A small image classifier, trained from scratch: norm layernorm_no_bias.
Rows from block 2, named by matrix and row number. Rows with one number belong to one neuron. Each number is 500 + 40 x the weight over the matrix's rms, rounded and kept within 0 to 999. All counts start at 0. Numbers have three digits each.
# fc1: MLP up (model.blocks.2.mlp.fc1.weight, 576x96), inputs 0-95
# fc2: MLP down (model.blocks.2.mlp.fc2.weight, 96x576, transposed), outputs 0-95
fc1.367:525520512516520517449499505569422499545449525555544539459528536427594504530441446470492530499519573508445482444480486493518545489499520525465500492463540546524542602521544541517462480561540467513493513446494454556519483465553498514510570521404440577501482540553490400613472554514468528543
fc1.368:526488504555489491535555591528589480487462568540504519553472547469522450419421544432506570444391520442556453429463453466542454475473474472521486427547519465521476543454495545536510466500427522544523469448511442499425476455502514542480559460490532439553497507438546497562584555576532544493
fc1.369:510502512551389534540462519556470453495478444519524498553475420497508448472525556505541505472513502459518513496521467496519491518544532533537434558457554513483459534515541520504486491444520600435547478520539527557500359477521480501406536444520473589473565434547472522484458525424456549477
fc1.370:506427512468472492513535511493501447548576584444484521520570513530523564492488465550523503503506467477537430435405485511506526507514483560479477413512496566573472542537509541504546565497419401535480497528509515614553495518547575476533581476569519443443469468491446568538514523473590479484
fc1.371:427469475502477500443543530518457534473544507565552472449525584516468530537524466505449540499524467596416499395473546509530494465471517535486523535479553511524498409540493517507534439532468559578565543540528469478523463446451565463467518555502566463402499545445460554537424526521550542497
fc1.372:522454638514584517547576452520582538438554509470469497585555488479474512475473486466464492569504466484570515542526585516518475463574546528432484491543502476505430467501511542520512528524538497536513542536551491485487545539517473490497501522541467496538550446548486503470492536482474474527
fc1.373:480529508519483511566529511464487539419450539478451486407475450505463493514526550558569469478571445467503466533568505455484522506493532519499452537485559480515535469527507514468524492429554525448499536450468540525462540516522498404480480579544457451454517451578535439526465445546541467487
fc1.374:534529479483502455502437563500489533492479524452509491514469501550474444521506413451460483421494527560501492495392501517474488536521468547524489495483588528504503459513597405513542492503529451496512507416493465605473558473490489439628517448497441504551543560569514521510494498439516516543
fc1.375:475509545571497448479454500498500444527542546473482501551528482525496525474505533546518532567472493497494453561545532509556537501497448500554537551503468549521469499481453555489519504569515520518505529501485503504546513558496560339570484409493488518472503545546584484492520553542538546470
fc1.376:494541586533524489479487517426455467618560511445466546519495486514492499497534524540491489592539557461560420455512412516482533561431472525507483445491428531523382553438531464447462525478464505485510424474449499554430521553545501505476562507578515473450520468564462547462499477476464482474
fc1.377:504480508520514497545437494439494478534560415521403510491472450489550482506528458503461548504477570485526529489578539554523417390464495474573456433479532462444518499514530461481456544427493483468523426555495526521518465554503478519441507537499475511529467560430444457496598438486519483522
fc1.378:505482528546515520555472541489473447523488490575543526490503508436563549511479553502467533476547551467515563504535533502486482434562516510522483503479468542549495518514453481520489432502514537533508482498513467496486514552472521470515499495436452438489560549455525504481492542513457462501
fc1.379:451479485503508455534599512509519428564542444516456461484514452539456518490515475507558500449508520515464495462516498600518499478489487516497510429466476456490515473501495547518467456486585550572512443543448482605525546495487527509499458509525476525525480483461467470533459470448471501453
fc1.380:422571556546481546527506549486460571498480472456503548440584494530501532491538496480452472527479475460473499481488582440462478488474496521537510482461499540457577529562501492523492481503457507459527581544506538467524540553545516488449439538530567548448458525521522463478521468511536519525
fc1.381:509550478538562536503505530540506465416452481503531530518558488543530447431414445568469486565504517495562564481454496491533522455502506466523471537488479544451544583502486459649502447494527512446520494512456467539459491510471469455466479478500433570587530542525530490487475485576488531517
fc1.382:521540491515507542538460471550534498446436537526495510480556377503516479480477504462576550524541506567491563496473562479523552424470481492539558435493538534433532490503566499589466472577544517460480455493453463558459433456446516527525394519532381504575531571428567518422453515483493525529
fc1.383:534514492510504533491432536477456488499550483513545502402524508482571490495526516507533503411533425561507508460445448496516561495500468579540566484490519524425547510548495513484519428483502499476451542521459526511567508511475515474605598504436545467559519521532494461440508498479488548525
fc1.384:489530505480563445535523522520462458484505533464482432392426490518428510503485481462490454445439485428429392443466490483409491496577465447474537636536385470541491533609578455525510452501506479411451590446533437526476525492442518476399523518464468470472515436526519452449420434490555486424
fc1.385:467499504504543547570445511507496456562565399516437452434529538494552479545436424526455490485498512530523509434556576447505462528469442507542556485458483520521491499515458520484464528473482452472473549464473503464421509464523471501524461539461527464479433493504427414470537558462553482445
fc1.386:511517463501467501488553421584490516463472474457470541547492477490427448484531472495490423570515467469548494522533536443501472510472552560499490490513467497493467466521538539536500534550511504484565446484466525494451432499547491504508525498470504547549492474537538489466486541543581518485
fc1.387:501485498462514487544462456500478511525504472509448515516514566485550514460466524469464515467556509543490515576452540466519470614489468511554447484528548620497479480439514383542526469484541470547572561469494550566547440419546523454424553441545559544513433485530476432486501486567542496502
fc1.388:453513516571467497510464422414505455517500461526466510542490496569513482549485479525491448453451465525519500525512493532552533456433531482515445508482494528568553461522554448510584495489499415513549507543488497495441538524512493498531542507554538536492506480527498510468528460527455569454
fc1.389:503508548520531474420544460443421469471559510476434509468565532442474527470531566511491460474505507467494457546493500465484505505475434463504494505523561514560513504512549450486518487502498477564518516499522466494470506494492454517468487451556510482500489442499521445490545487535517480522
fc1.390:502525522499443548530531529589533437519551491600546483462551477491546468442528434469512502479551531494516452482513568500522450450534560532550485497546491537486512521536434568502434481511496481451542504480512495444548501522469486428440576520463512488537496487435450460468547487533478543557
fc1.391:475511536509473486469487458411491534481534542485413480597456536504596559435501489477561518530483539527525531568472471423512527498472498522507492468501511449474487550475537526554467493387472510474403512490420541484470514496533455509475530476488483480524485561508482501481532572576480453489
fc1.392:486501532414490551554464487502485497567437480462516469492464514459523528468461491525551503457501481477538517480480543542497504544562454493542541530525543466490551486471496566539461461598480465480466514445530498534579471512520451516523430476453482573437524489555563434492506469508502490527
fc1.393:595513461500567445492509573498523482506565559591500470534500455532576490488522485565449549530446461505462434531450511467473507455608503440481456574563413504479486525468473436517521455519501451449560487541467467489437484560525502567513522487458488515510463502500467493494435468503545553539
fc1.394:481480431442468533512532507510483561466524482504528544523503473457522473456413550514557542513488451458522580443540496560499455467578517472531463536531484471501509594513600502515544456486438495438527522506506499589487501536502444474546506465439470508539520520498526541543444459480560470549
fc1.395:487488461468532504579482418516529476501513470510572572498539474545460400493491490510519540508540577439480478519487465524556539568488472509498467505450498547515547450489469483502394503513453529462523484510528483495508432558519480508514591550473486555472597514506513499472521459411474443475
fc1.396:469528499484528458468508566489486437516520470466506542562461541506568526499452530425512517417474571496480422527481462513551491514550520529469518419494466414514449594524451535505537477457500491486474543497511483559459486492522533506547543470412460429559414459490492399571512437524472497506
fc1.397:502513489538472462492497502511493537451486467379510563534477502512487488508500494474480524507528491444577517508437466503536514406466428511517488463575504527486442520514442564526481609487554588509503421473430500464508524481530508472426567511486439473509504521477437537507451501468514519532
fc1.398:451578528463513568472521464517491505487547500549497495507499444560465487528499451474460484563521528534560518503474453494474464499530494540461434510508478525490491559492482524506521477501513499480460507496511504538534481523463471441509492515477477541518472480477470455536512425462512501483
fc1.399:443460467506473465504494564547602402467552452501552503471489543563516467563476540575475549493604443565441510490566484504520515510485492483548610536576529535463500511460590466507518514508519479484430496543528577560488480467482489456531425513512501522506504486497569483476508503504535530441
fc1.400:463527528536479431493487493488487533518447485537403482491522540451456551485504516511470509516525507484556476529470489475433564510567521448477415515447501552437394565480570491461489473461444550502533509575497535477484462522462460460506559487466559455450538522565542458475461447431544573536
fc1.401:522500484507606498588536515487499465542487566426514480505517520447484491404424481560446394458465427527524464476472499494460478470566494509463519541498501522485507583594503507477539472536469477471507563519456407554512490540492482488514406433497461442435437504489485503580471548559495552431
fc1.402:509480460478491498462450476502561412500500527376514529516418499428471450510474498414531410544521542450494525429525472508530461476479512476445494452599463541422500534427506513467471419512477492608502585570492510479512470455476435500433434433526488508523518509429397477453558559481452444626
fc1.403:510501544470486531510498511483488428554424555444557526496552497541478444492507576535528565506581498449532493542507516564418572485470427573438518407546548499450462509532498465548507569479540448493611452504449466552479517513479520541481543489477506523482417532445519446495505474526481529541
fc1.404:525501500415492425521464440515534472544560559470527409476457489455450471517544510489492558469516533468500509545549531494477527509569499476460495422575476405505481476463532528488528456403490484450511528536519468503570540525458532505469431497566598446518561496544543567530464476523499551491
fc1.405:511489544534471561501515391537591549518580398448520501444501458452484528516486524503440498463610499481544459455477603461477522574425508469504567469487486454437475446504402560491516427506412574509557494483478486473489460529523513500502551565526567565494547537585510573604490525512467502554
fc1.406:496496492514521452554483540497515548459473486500510497415479521468474490524450504501500529491466534496465523516482477534505465437496463517499463490490516555501548536535519509512505541471547489518461508528417527548463489465540484488565506546543491534441511477518520499508484493433501544468
fc1.407:467550479436474469545427488524511475509546588514512571566416482542509522457470409471504524505479489542452420431530488535489481517487539590412512558605527461527499472471573460510461486442510492401447500519479485489480521502510564515508524447471396560509530523488514454546480477378506537491
fc1.408:428551486627483501490449540462523508468474473511614448499547508518567540422490486465503464457477470476451463518520476532509506516601451508490508583540565411411425498515532468492536421508520458643487537498508507505541542540466493488495414475477455536534482475508503523559498560565467568492
fc1.409:474523529445489503542481415502461542450524511537554479446541489498507463539559505511527583462469452465493603492528471502471474582471486437443476472489519481512472507453485465508484419484447476507464508458482501541549591454506544484488507405425449529553512571436482427530455511496468455478
fc1.410:539551541525551476562509571491518569465513541454518433529552491508450553446490544568593550588524558555463433465511496488543462473514512478408429482527430532486541479439499547505492518561481520498551553549481451534461492507522483563503455460531466474531466522509558515486434484482518575505
fc1.411:553453423504420446445496515469505494519489454514432453418497479551512465520484628564590477525482497486447517479454455506491533515585498501539513533554426515411491479515532518487527603547490506528504507407472501511492490480423522505545524577512471512470487557456502554471475498527515539531
fc1.412:546467504517489553508522485552540495475509475469498485473545525458476459464607488493489520534534465505476518531569485442483471435589542405469516512524456494508522521486477460527483554563460552449466468523505472470558536564581502521522483505445478463457492504578496495507574579490472458507
fc1.413:504541565515539550439532543482473518534492527497519501512460509425568465497483522503486483509580460484547467458484501560535494518522377545473487525521571472549487587520504563523450483508543483469486485496498464488503521476489471464469459505473426544491487512508521538438500523525474544542
fc1.414:588517616488497522627507427458432520468519458513516556484513529559537514558497514479568514499436537476470469446555518485507455528494494556540544502447513563583444491504466509458507495476504425594509514460506461518528528488524545498449463455434603516498543544515524370646493493502514523497
fc1.415:458431454454477539526510393479413527504476509395500601434522495517577526450482532529443470528551525409513524501549430523495430472478465484549526513504542471509479516516507505483524552571563499565473521516489576523517495469545521532444477531521482469478487505501512430463525519449551517441
fc1.416:490514509445410456509618495485413484575449489559537498495504438500478452497461528486581458525475548453483522438419490502499487496494448469493506576501462512483486483472489514468483529570526499443545558545482532541489457561491547429473526506583396569476461591506531502517583461509461498442
fc1.417:499536552548463471433540467524431540493430498528452528541504504549487545488469523540517519511557459472473532430424557506514569450466465447530490488522489495506479454519511559465488493484480522425453485545490459536437420521470495504592407517516488466491518474434575537540495530516473492457
fc1.418:515522436565494467538528507485504535529444466456517554432553480383497570432529484510462452523463384556465487501432471462501485511413558469525494531525574540521412454574478483463505560546491506491509441511521516481449493542497496542476425540569477486434496489445466512459546581525504485483
fc1.419:516497474503515551497490506429552542569486510429478477563521513589465530525506525489506468501529520533526523514434539580438547455568482470513480482408438487499502509481487467514560512429536521511509483487556563564499552465493539512494516518431513532482505431504468549540530517482510457462
fc1.420:480553431489498459498576465423540471535503550513540470452473514503439543404520425424424516512488573513490476428476510448557441432454550588445455515439529519536544486503444455630463555539506449491534439497396442491440439505519481475469488480578531549518474437463556482521490512439458480509
fc1.421:531528492463515548495522341487553444519492562535459520574451494654432462577518491446469511560499470367543491388500489439485498465448583512492519489520481517552542483460530521480462466548545522465504553450474518489604446467507508471497474520518507464488459560497523571441469467480528533465
fc1.422:551501536579515511458490502472491431506454506474510496517516416452491489529508506483430470540517551507476494507534433492543482429527485472527481448582521448535447450524463457519456461472526512496543491527451531466412603484514451523488485469467517479504464441485507455503437551475521468440
fc1.423:535483489547415546398447479576468471470456475464542611463528505487466473508491557538517517502446478426504547457466473487465467456489434494493538489474542515443479478452428472482576517461538455560440478500557472509470485499489547493485525592428519456500500469536476540421466566563553460475
fc1.424:467508496477504471470492520583425462510473518503426518507515470489485484477500460483550421488466436484457471491567468508426491406521472453440505558510506577506489524442566477418464407481458412435578483433433435452485540456444509474478506513534467532431469465540445471501463522467444547526
fc1.425:543534500483509475568543535524467437554547492525540502495492500387468529556512490509479483501554572453508484538477472481508508535532469510493568487467476468462515492407520521491541528498484572512502450465529440451451497477489498491520550510546479501506478471540485546510541505483549428492
fc1.426:463481462489541495505584605467525524512456523448585488525525513495540506482501446430474497519549527471448495479498599542472428496546473522480506513505523572450471553510516521509467557478488532530494473497440532481527515494510533496470515489465527473394446514489505566519465462433444554477
fc1.427:553567471468558547509469530483479521511415431492509509518563496502505442491521525513561478553489490482474478523516586560495516550514504491455435570520459481482460463483500464462496484494556539489561562500508491465429557550461478500524512487555455473504444508501502498534462582493491539501
fc1.428:558537457537462521424522505472486489481524473550423444523531555499549511485522500538533499551562516465473433463432579485495547561435525465514513552459508504594526519505488513586478510468498452513546485525490481502472513462499474504549446466444515496485529521509495541535443532494556494500
fc1.429:446518503551476479520478478548512537549486451451519458503503497457552497476475515569502507537474541503459498421533478572490517460561491503471508505531510488559497457450516517490482473516475483490499490486497488454540534443449448499478515518484527548469542537449572580546478446486504484495
fc1.430:512475461482519539505467486491567568510525457456544537494517435398495497496435452476526455488456529439500510528521534487453550422450559468496484498524474472452542496553507516449491506483504509539512491511457425593502524499501441504553462501481548521536488511542512464585550439501445501495
fc1.431:539524524475448526444504448484517460449523485500421540506514499493477454452511523543541531471530544476420511513518456491470528522512508541536475507496448463447446525492531525515448509569435447530535479442522473518509536496538499547472522441466463530466500471491557516467471443495505565442
fc1.432:466507603536481485515438458477506529512475504541461543525513472557452557436530529507554477514472493461479502400503519456502467498483479482515528459487573447500520525489602490537542462473526435425520476484457459483565545512479461521450488423533458482479514531511462505495437496518526469478
fc1.433:510450484496540575501454418496486491544598542509476495478533570519571504509522433506468524445427481489412501521502485544503512485510537477534481498574480473517483448511505495503446474469507418453512439446471449441525577540485510485519465527505526477493540500488434547448528471372542438471
fc1.434:553509484526442470486470487582480558450524513544487464486459505486505531554504471464534517498499501530451460526513497501541469478544517501526537506526458500515513544437508550505505516557463478476494471559539550479480508456501466578497500506454505522519446476431513497564478536490490504484
fc2.367:429530481523544512548470480449433503479523525482509534522468504493495482501471537500547603531524537447526447474532469515489545561474493526472496439530491514525422431515472549511526453484445587469455455496535513528544470446471463449474542501432483532494521476530522549484463478454550502540
fc2.368:497432547539529518531464509513568509514438512459489491474526532466405503510490518459530508453500518517538484483525517507523516527473508454538648529449543459439516534528501484478545483466519442417456486430449564510552522465421461472519447510448450472516518537525442474508430436477483496555
fc2.369:487509480434473579434499552393509497518475499479582542499556419533516525460413501529419506543440582545468479468529491535430441510576542474518571581465493439554455463477453575500509497472524483400532441389464472476542467453458569479601495524501481499507461492506502506523505488471541381532
fc2.370:523492458484493526454546473475568566464577475566464459451494524574451528391448535446474455452492464482569510550496461527536479561539452509518533514466536481478501481526488525544516428510515480573493520486522467499412493589444489489525476547447543465543472448508486430487571462477526487505
fc2.371:466575441479532484445493467465441409544508549533444570378502498550467472525510567515493507490501577468495532512467540501541481596568531480493544396513492582464548544392476500427481533513439491538474490520475495572446502486441519515507444462496496489405449497531486449468522425566513469583
fc2.372:534514576542509514538552554440526476479451497506483423488519465462417565528500505589512461553529568433534509481503425497500560477490484505470448477504527498423557481504459504507502516516518503486544430446512543513485500441465532530489441494524603530490424494507466489580530589474532505521
fc2.373:462470580463478546391543456535437488474518562468579519526433472520482448494505492487467456479494460481449441491509437539559479480447452500290433549507480501482413502452480376475544464496519476521483489461501496499485488536469434458492487538517544536541511527549496467465453455487552466433
fc2.374:489491508474532485517511435453491462520507465504435456579511437492549454491425528493542442489446504544418517539482490525499468515470513502377552597520465495539512496539466395517562542447454536476577501524503507467401411509450538431453517544499453498458516528462506495472542474469445539464
fc2.375:549529533468450435544489478461529399447516487507430484537480543469568471499457490419514485506467453427472520480452464529458511506482568478528511514551506500516507548476493467438536582524536546516501453470465484489527468469498587557518485593506517564594475470519470403523491531499488471542
fc2.376:547424481479475450527519435431498450472588482469486486500438533555508518464466546565501553545500477463495515451457551478498579487563460518466481528568502506463486473566522517528491474500475449563537471509469476405490472463467512535466547472505502522451461523486458531571595498468596516483
fc2.377:523501552525478475528527541475441567507394491504501525520478545578496547514514545475488453503541487472490538589533467446514455608479458523504514456523511477576422479507560440561513507545498497553565458500479502485455494527525497539513525530581552440442476532554528534570486501441500552500
fc2.378:500482530468433491561476481549488559545539451477491526483442446492429501549535549516486487501445480452557542491442543545453539485476510544491490523463520562493415464550525556527480583440518513500456482465536509475496493444479526562510506540531519522461548462519466535511463529530427469537
fc2.379:509488504495431474482463466464557466569512369499522477506565555540474470517500476524495469508491406471519534504425508457515415496509505445404522558512547551458471561499461466465473494440415498472541515484448496489502509512543449513493443553480543471487473522470444507546591461480476459510
fc2.380:465547420506530483516505541521435524484435580454557494561559451500478427543544540473478508488501542454523497487492542558426563459495495455506494472526449512517472520505461448502539576504517510513489530494448518528508503481520515465514480500574479462555535522468529517476567557499532475457
fc2.381:495534501484442476477553511533503518470528497441449470519441455535520521488544527501521493456550456507541471470562540489552514507526515457499521535482512639441562479549519554481462498473494429531489573496551510482482508487499465543407491497518541517467533549546490537440567497565548512541
fc2.382:502502526482445474395469535558539569409498453491487495416529496471434425427552515498559488418435497534492524545517436486551497535490478489523512453514480480556437474505532545570481501473506510564582505550533468519475446507510560491456478497474521496521473469481557538440481503451550474468
fc2.383:543440552501518531422469504487473493504501516510475483565502476528480500579430592490509523485479498448485476508486495584564476534528512441555507524538525506544502458575433509469557496516476524474492486500480520592473525490534529524567507444600466578482477512507549437468417458591518514502
fc2.384:470487512405441482488477543554489526559518509508583497531472492548530544540597493544548391482444523520530464546432479519440500439435425622460500517540468466535492574431536466448431558516462491476487456493476567451534492569492462500496526550494423494513464578499557541549487472511501515474
fc2.385:436502457540519502503518454403489527482442518489481520531575429491465539551521486516506517524417456584501562527508478513518518520498489488442497473523500511483467534547499507455521521554565477413521490484545516471495509512486490535557498555528470586423470521495444501451448509491479541551
fc2.386:537424535477487592482544518547479472495471464479559526517529503551495514593466539511492466447530487499443403470477449544502488568489468483517518484490525474439532511477490512533535537510497418452574558493471453501520513570507543521547518504433570500524506505396520537504482461496446450483
fc2.387:567548545568452453486545494462438519488511484435422547558505608516547586463533471475534483463537480468575477489473496449476443442528490565519502509485431486449444499501497477584528479532560552495548465478532527512437516555472483464561513532561507418461528594521476507461536477490521515379
fc2.388:510480524517494525415520538505532479520441465456438453532492543586455544480455473432496451580516444540551518478475475489473556521471449533458495481533549528486493531499470495503467492500499535500558480500492505469556420480481465483458539503499504487458463514565521519475456553459544538464
fc2.389:519494463503441534449531550576448468491550513467470556451475496521480480471519464477546469506515516456484464501560454481525476494504469534524450469558542477411550498479536473497515544511474547500496488530437520552485524480519506460504455510508487529532571517511481480475495537501523510547
fc2.390:520455515445482509533602537467518577563422397568469504466518535529472506531493575524549488434446533458504539560473464530481525452472497506516468497512511570529498486483532472494452503483441506531446452503458531547474437509570460543525479490404550466513496494558495591453492562509529494536
fc2.391:469448466476500478482511591469485514515568498557450521453512561537589562551517495556437401491553459445517482499537481527517478517493472544528555505482522486508527422515541540437469411505489506472446491505513514529485526549524505478548513509518452501497474535546556530458490533589454486467
fc2.392:527467478467495451514455489552447560508576501476468492449472523477466505518497456479528490488534505510490466527562551445433509534552490498512614474474473510520497472543479527489535463478462546530433491500521493518507483533497507488438520417576479478512500454504521498488496506478545574511
fc2.393:468413484440503533528442505523518507542488485443506547443503404573486577545554505459488460444462452472476400409543511524482554480410483528481435452560445508516532501547486496479525503416487514456438543506573438498557464454476484471464451460477503540460547531471566454517598527462438568464
fc2.394:478514455426483441507496489562485516474466480518494472468537408570542474429543492466526545494490526497434381509519501482552551518478513504483550466508520472535520478454530502480499473539433551506542534504539513495491451511435483515461492455516519444490462508450530529525493510478487544521
fc2.395:423475550505462494471487468469494534464528484547527494498423525538491477528479434563486469498503608525476516523522517479458441459436524491542505431465512535431407452446496502552428504553510496472474442516404493493520523494492586453530510471466486528528492484471529472497474504479494477564
fc2.396:524506522519460507528468487509459482515480494482497496491460510553496506427495542481492493476516454513553472492518548499532540425471547393475457447578469461447501476561465510518523466574508554518486472482501551419557477492520517511517481461443489392561515506450613595476472533519557501489
fc2.397:541497532539521532531494480498460515522590569511455475499518495478487540455480539481517505459556533470457538459468531503490508560500545522419440531499502425555511551497493450474430512537554517466496505429551508443485515424581514548460456528498559468442457530532423456508448445505463478552
fc2.398:445517516501521508499524488481486463476532484511505431483479492542502515543400501548513422475538517515520516466506509470549485462484505482511551441526474500553555505515503519470489541480478438490504513505451528528491494590514505503492486498516545493464507496481482513449520441465525508508
fc2.399:571496441443527450511567476492550448483460488452466540499391536537480448469531393566489524517470492576486436595503528521481514565486578469466506558501442583564468499498473547489504523533540478518535529485491478484506544520523499467426479551478676507458477512468486501414575455504523533436
fc2.400:481507505508474499500557503490481499525472499446498519598544526487453609546493494478544510568523522548507485472470478470500424509498469568488447546563447500544486468509470581589456557483540522525500550527487502468466488508530463516480500519483529530480532501471482482451510510493505572531
fc2.401:490510535502581489596485498511522550537501543443544433577482426493484540620579523496490477543502474506510493513463516504482461518532600513452465506516464483448491492519490504468484521552503569554584464522511481499483438501478502464549447577509499451503521555497540484497503487502526535495
fc2.402:485529591433528489523441490494497489457482465489507506468489419472553566478550459431500449445542476446524442462472538521460535518548530526419534452504527542418442541538466450575462542420538449571498511456527512522502513529453526464520524561556504449540538615494491401470592473568487438416
fc2.403:455485503432464419532556513483498546489539493513523492517490439481524528578491552479464474452452456470499458489518481515453606547484488577535537505460372524581506474490519456546481541465535512426548502525560575549532483602464483533569445423525526468516469442446494481458519529468434489533
fc2.404:545412488578514516574408486587465549528474542526493606494508429495504454519527452424503536497533489422501496618466502446456467443479494497499497445489523523477533479564566533509420501486494405504433432488512531512532534510514484527458460441490454535485497432513492463514486501473492532544
fc2.405:446532485595564534505447457521445498511509504512529472551550503538555497482452455460561498469561570488537498485520524499478432470543524520515497471473514373446478522524550496479444493515579516540508501446432521464544503473513515459498468492463494534445465514448561553462543608570376577471
fc2.406:503501507446439450481477506485530512459466550490522487467502520493476522563527473529548471510474484467415487470504458432547431507463479490440534489519523556511500508499506448562467518577533478475514440510484476540482477550521489495500534516583523515485443497507540489467517487497539506478
fc2.407:501481472488491457500472530442487471486441487510568415512514416526486517456526505427451493596424532581541525476551514495360506428472524516441519567470460601613496520515395477471461482482522444523487524516462552483525488559534471550478506451456527466520547504531506479431543507514494554469
fc2.408:435429547580503548519547511534521485437424459537433501483455431483479463489506519496454543503544427523469476501498560477515601483549509540520484498470543518465577518524537508516494555524493381503471511537468525568472448459509438491393470533424521539530511578438539429454459511454539560413
fc2.409:424556493548442529473549559539506511527495513502534493434512443532456526499403529595507460442440535509428459485447512508553474469505422477513499465533524511468481470579519528513504491433461485526481541548562478504482395548498461466474512482515473481469521522466501511596491483558525523500
fc2.410:507507544591521479500434437412457472524462476465515455488523472487485478470482552516556510522501440480523647522429498500463513512496493504561471507461482506478517554395456494577473511543630502496464470528498538484494500466528512466534449497478541513536479491462566496522529530441522530580
fc2.411:507475504481497477463516458517529547469517510488511473493478484457527485469486421506470520500508484480490580454472477556529515538534551453480524481609505500447506499525530460552458447568511483523460545536526533494554530444467479513523454534518551456509480499445504529633508486532559482431
fc2.412:500540552474511537511528484524445510442473517519454522540520556422512557474508500476506384534509471487481513518497500487513535525466555418454465497523468493472435495512472525519500552417514478483462454559490528516521502476478522568486483478478484486471552484537499438500446442513529443558
fc2.413:511514487459483474520425526560543530484530475501443459489457549445463551491538504473451450506524489425463587555506531466515589444528548423492532485474432535494527489530440590498498527462481501587484510471503464500584450453548428529490503544518453522513502566496534471473469402522555496504
fc2.414:553525569473487511448522491542485482527497505510439520499480495515463465544478416502492517481577488526541522473546447443595594429487476489566557476436457517524499485563483551508515495496536493500484515497480527485524489530560445495468554517503563489485539522561422398495492507482540560444
fc2.415:433513531544561479530494472482433510558576538427534485427537496458519494461517422454474414493546524504548386463563503587494448493509489512489520518503532522582487576541537453480467450529534520538449511433483513475481519513498504471484455504583530561468463467475486520502504492482539512450
fc2.416:492496489520487556462423469557467510428395489495483461511535534560534460477447550624454478517479562561449571513511527491524560513525518435554540505501486456483521510486581518556589540444469505454511491407448518449532574455544396511457506543532479533516510414535541533567446481497521480487
fc2.417:447428506450539527495481545479483541534541412485497438559500456534452615485545473460482493497501495435478518483486560480560538560555491504512486458493552478521518467518534503540547501539547444582514525531535505481425574489544521458489494515527468512416482513456525519464520490486530596464
fc2.418:443509527546520556487483580519468538411516516470539427440482481542497412525484497501486470487515478506525573517540498530548500517441483507487455533568498516442485441506453498480519448493519508532502490443432504503502618483556513495459444527465551548511537486535490461505466446532510434472
fc2.419:497480508521515463487426523432507535510514494521544489539539516531518429487481442474512483528544507453506563552494477456479538513542480486539459471485526513505473468545456447460570443535453502506500543557470528527519477518536485451504477469481461549553568525530545526498532563474562496474
fc2.420:452602497422460516464450436554497453460551452439483487548544499501448540520485492557531496469492495434500516497429546444487443532489532406464501504503461422514512509552502580512484454538485422498495500483517474565412545488490521554537504455501488394521574437383522605543651535495520465490
fc2.421:492502517546505479507536499530507530572431497490536543389462502495447520533486521497537551445527467493478572487573524495442499427464476471548553514515483507512524575553422547540420506467540505542429441544575433585630553512499523482491487547514511455511463502497474501491449486543523494507
fc2.422:582523469511513447522506492594494567478497477566506538441519454524494498529577508511413450474520517528565486487494578621582501454438447456538530439485508541418484467544456512451459453526572522496544521481490519421484534461462422510480483459503499493493538487572429593489505514568472531464
fc2.423:410394520541530522531515551473502557548545500497520495436442453548509513432540423396488516481481500535455515457449477497512515493477466535488518533525520429507530550507468457424492484503541511485457456464467496488529472547447514539459478524495444542471428472448446500486540542488553537530
fc2.424:485512503462577546507517498447507498479493507471479498548504522521584534460510452479475484420547500484484502478520512502466522526524450502554556462492512548478498503542434454540473534550464556477465484519458489507493507489491503572544537542485419492505484528552506515570540548435406521498
fc2.425:539473552476489516452493515586474555442481476455556515472469518542476518491520458498470506555546485482493511516455468522515483510503476513486534500473494489471469502594557502494508541546513456464591475534425533514523502476583536515466528501503469517464511509495505496517494515470516489513
fc2.426:495530516484483510522563463464521455520506507523527547473521499520502511474549561570580517488514479498459518505535426563505470486519488484492481418539492516487435520545445556454492432526504462478444503488529517561530459480482543533532548527486486468496510587528498533505524568537486546501
fc2.427:480574449488481452490585454577539430528517509510530497538562483454544516468516466536464491508537447482495592506535470546509486517509585469510531532441541588482507514516574532478494485491396582484483482520541494534431455553552593463526467524512452495485473544495508538566507501506467511409
fc2.428:500530500451529528495521512459472453456513497459446530531481476508507531479545525509440549478473528545502499531504594451512586520489591507522542542477528463478457541457527471567492538495510523503534464446530444482582532490443510575512501590534550516506531432443476485469546548485532554494
fc2.429:522525492488499488429532527537472503531470515516494470494517514496475433493481437555521475461523485492465428478508472547560494511464486551526452523457536506442533563495400520495453550514515436483553516506538491484447503569514540500530519508523538444587486458454490503564499494505470512517
fc2.430:524462439532501500553458464501481482471493470493476470510472455527472485490514478462422494529494549489433481522506626581517484490473497496565515488538500515540490489547495525468411483456485519469481486449457529521546545496516545469491501509486458509529475476503563517452457440418512567544
fc2.431:480484486471484482512500458519563540481627504513510474545485510472441543476490537522463552480459516550482503486506448528507553487556445517618453455489445492507458558513560498545479497495445561503528486488492445443502518459461498509502439503492586533547526476527539455562547505504543490527
fc2.432:437543500541511477522472545521504459506470484472446513522485488491519508561469493472451520476467498463472631506539523470444542502506428440476513467523498486530509473519532454513571475567501524524514460566489416530554558474502551528509445512519512470502505478521557473456541520510518532502
fc2.433:513558544497513500529535562525479550509510605522485497438431565493519515562526647494444535505409530476491454651478573501559518522512512524479502525471480529486539519464485467537499531479564419547495566527530510489494510521553596501462486495510551502534531557505471527526469485486451579521
fc2.434:482465515535445506486496499448523582501525480479437547521489466492506459500495521547571445500479521512488530423514576522485500450413466486428490474524476513495466523492527477440478530461496479466525516436475571451525454499508519477524443488569498514542490425504523546458562517547581527461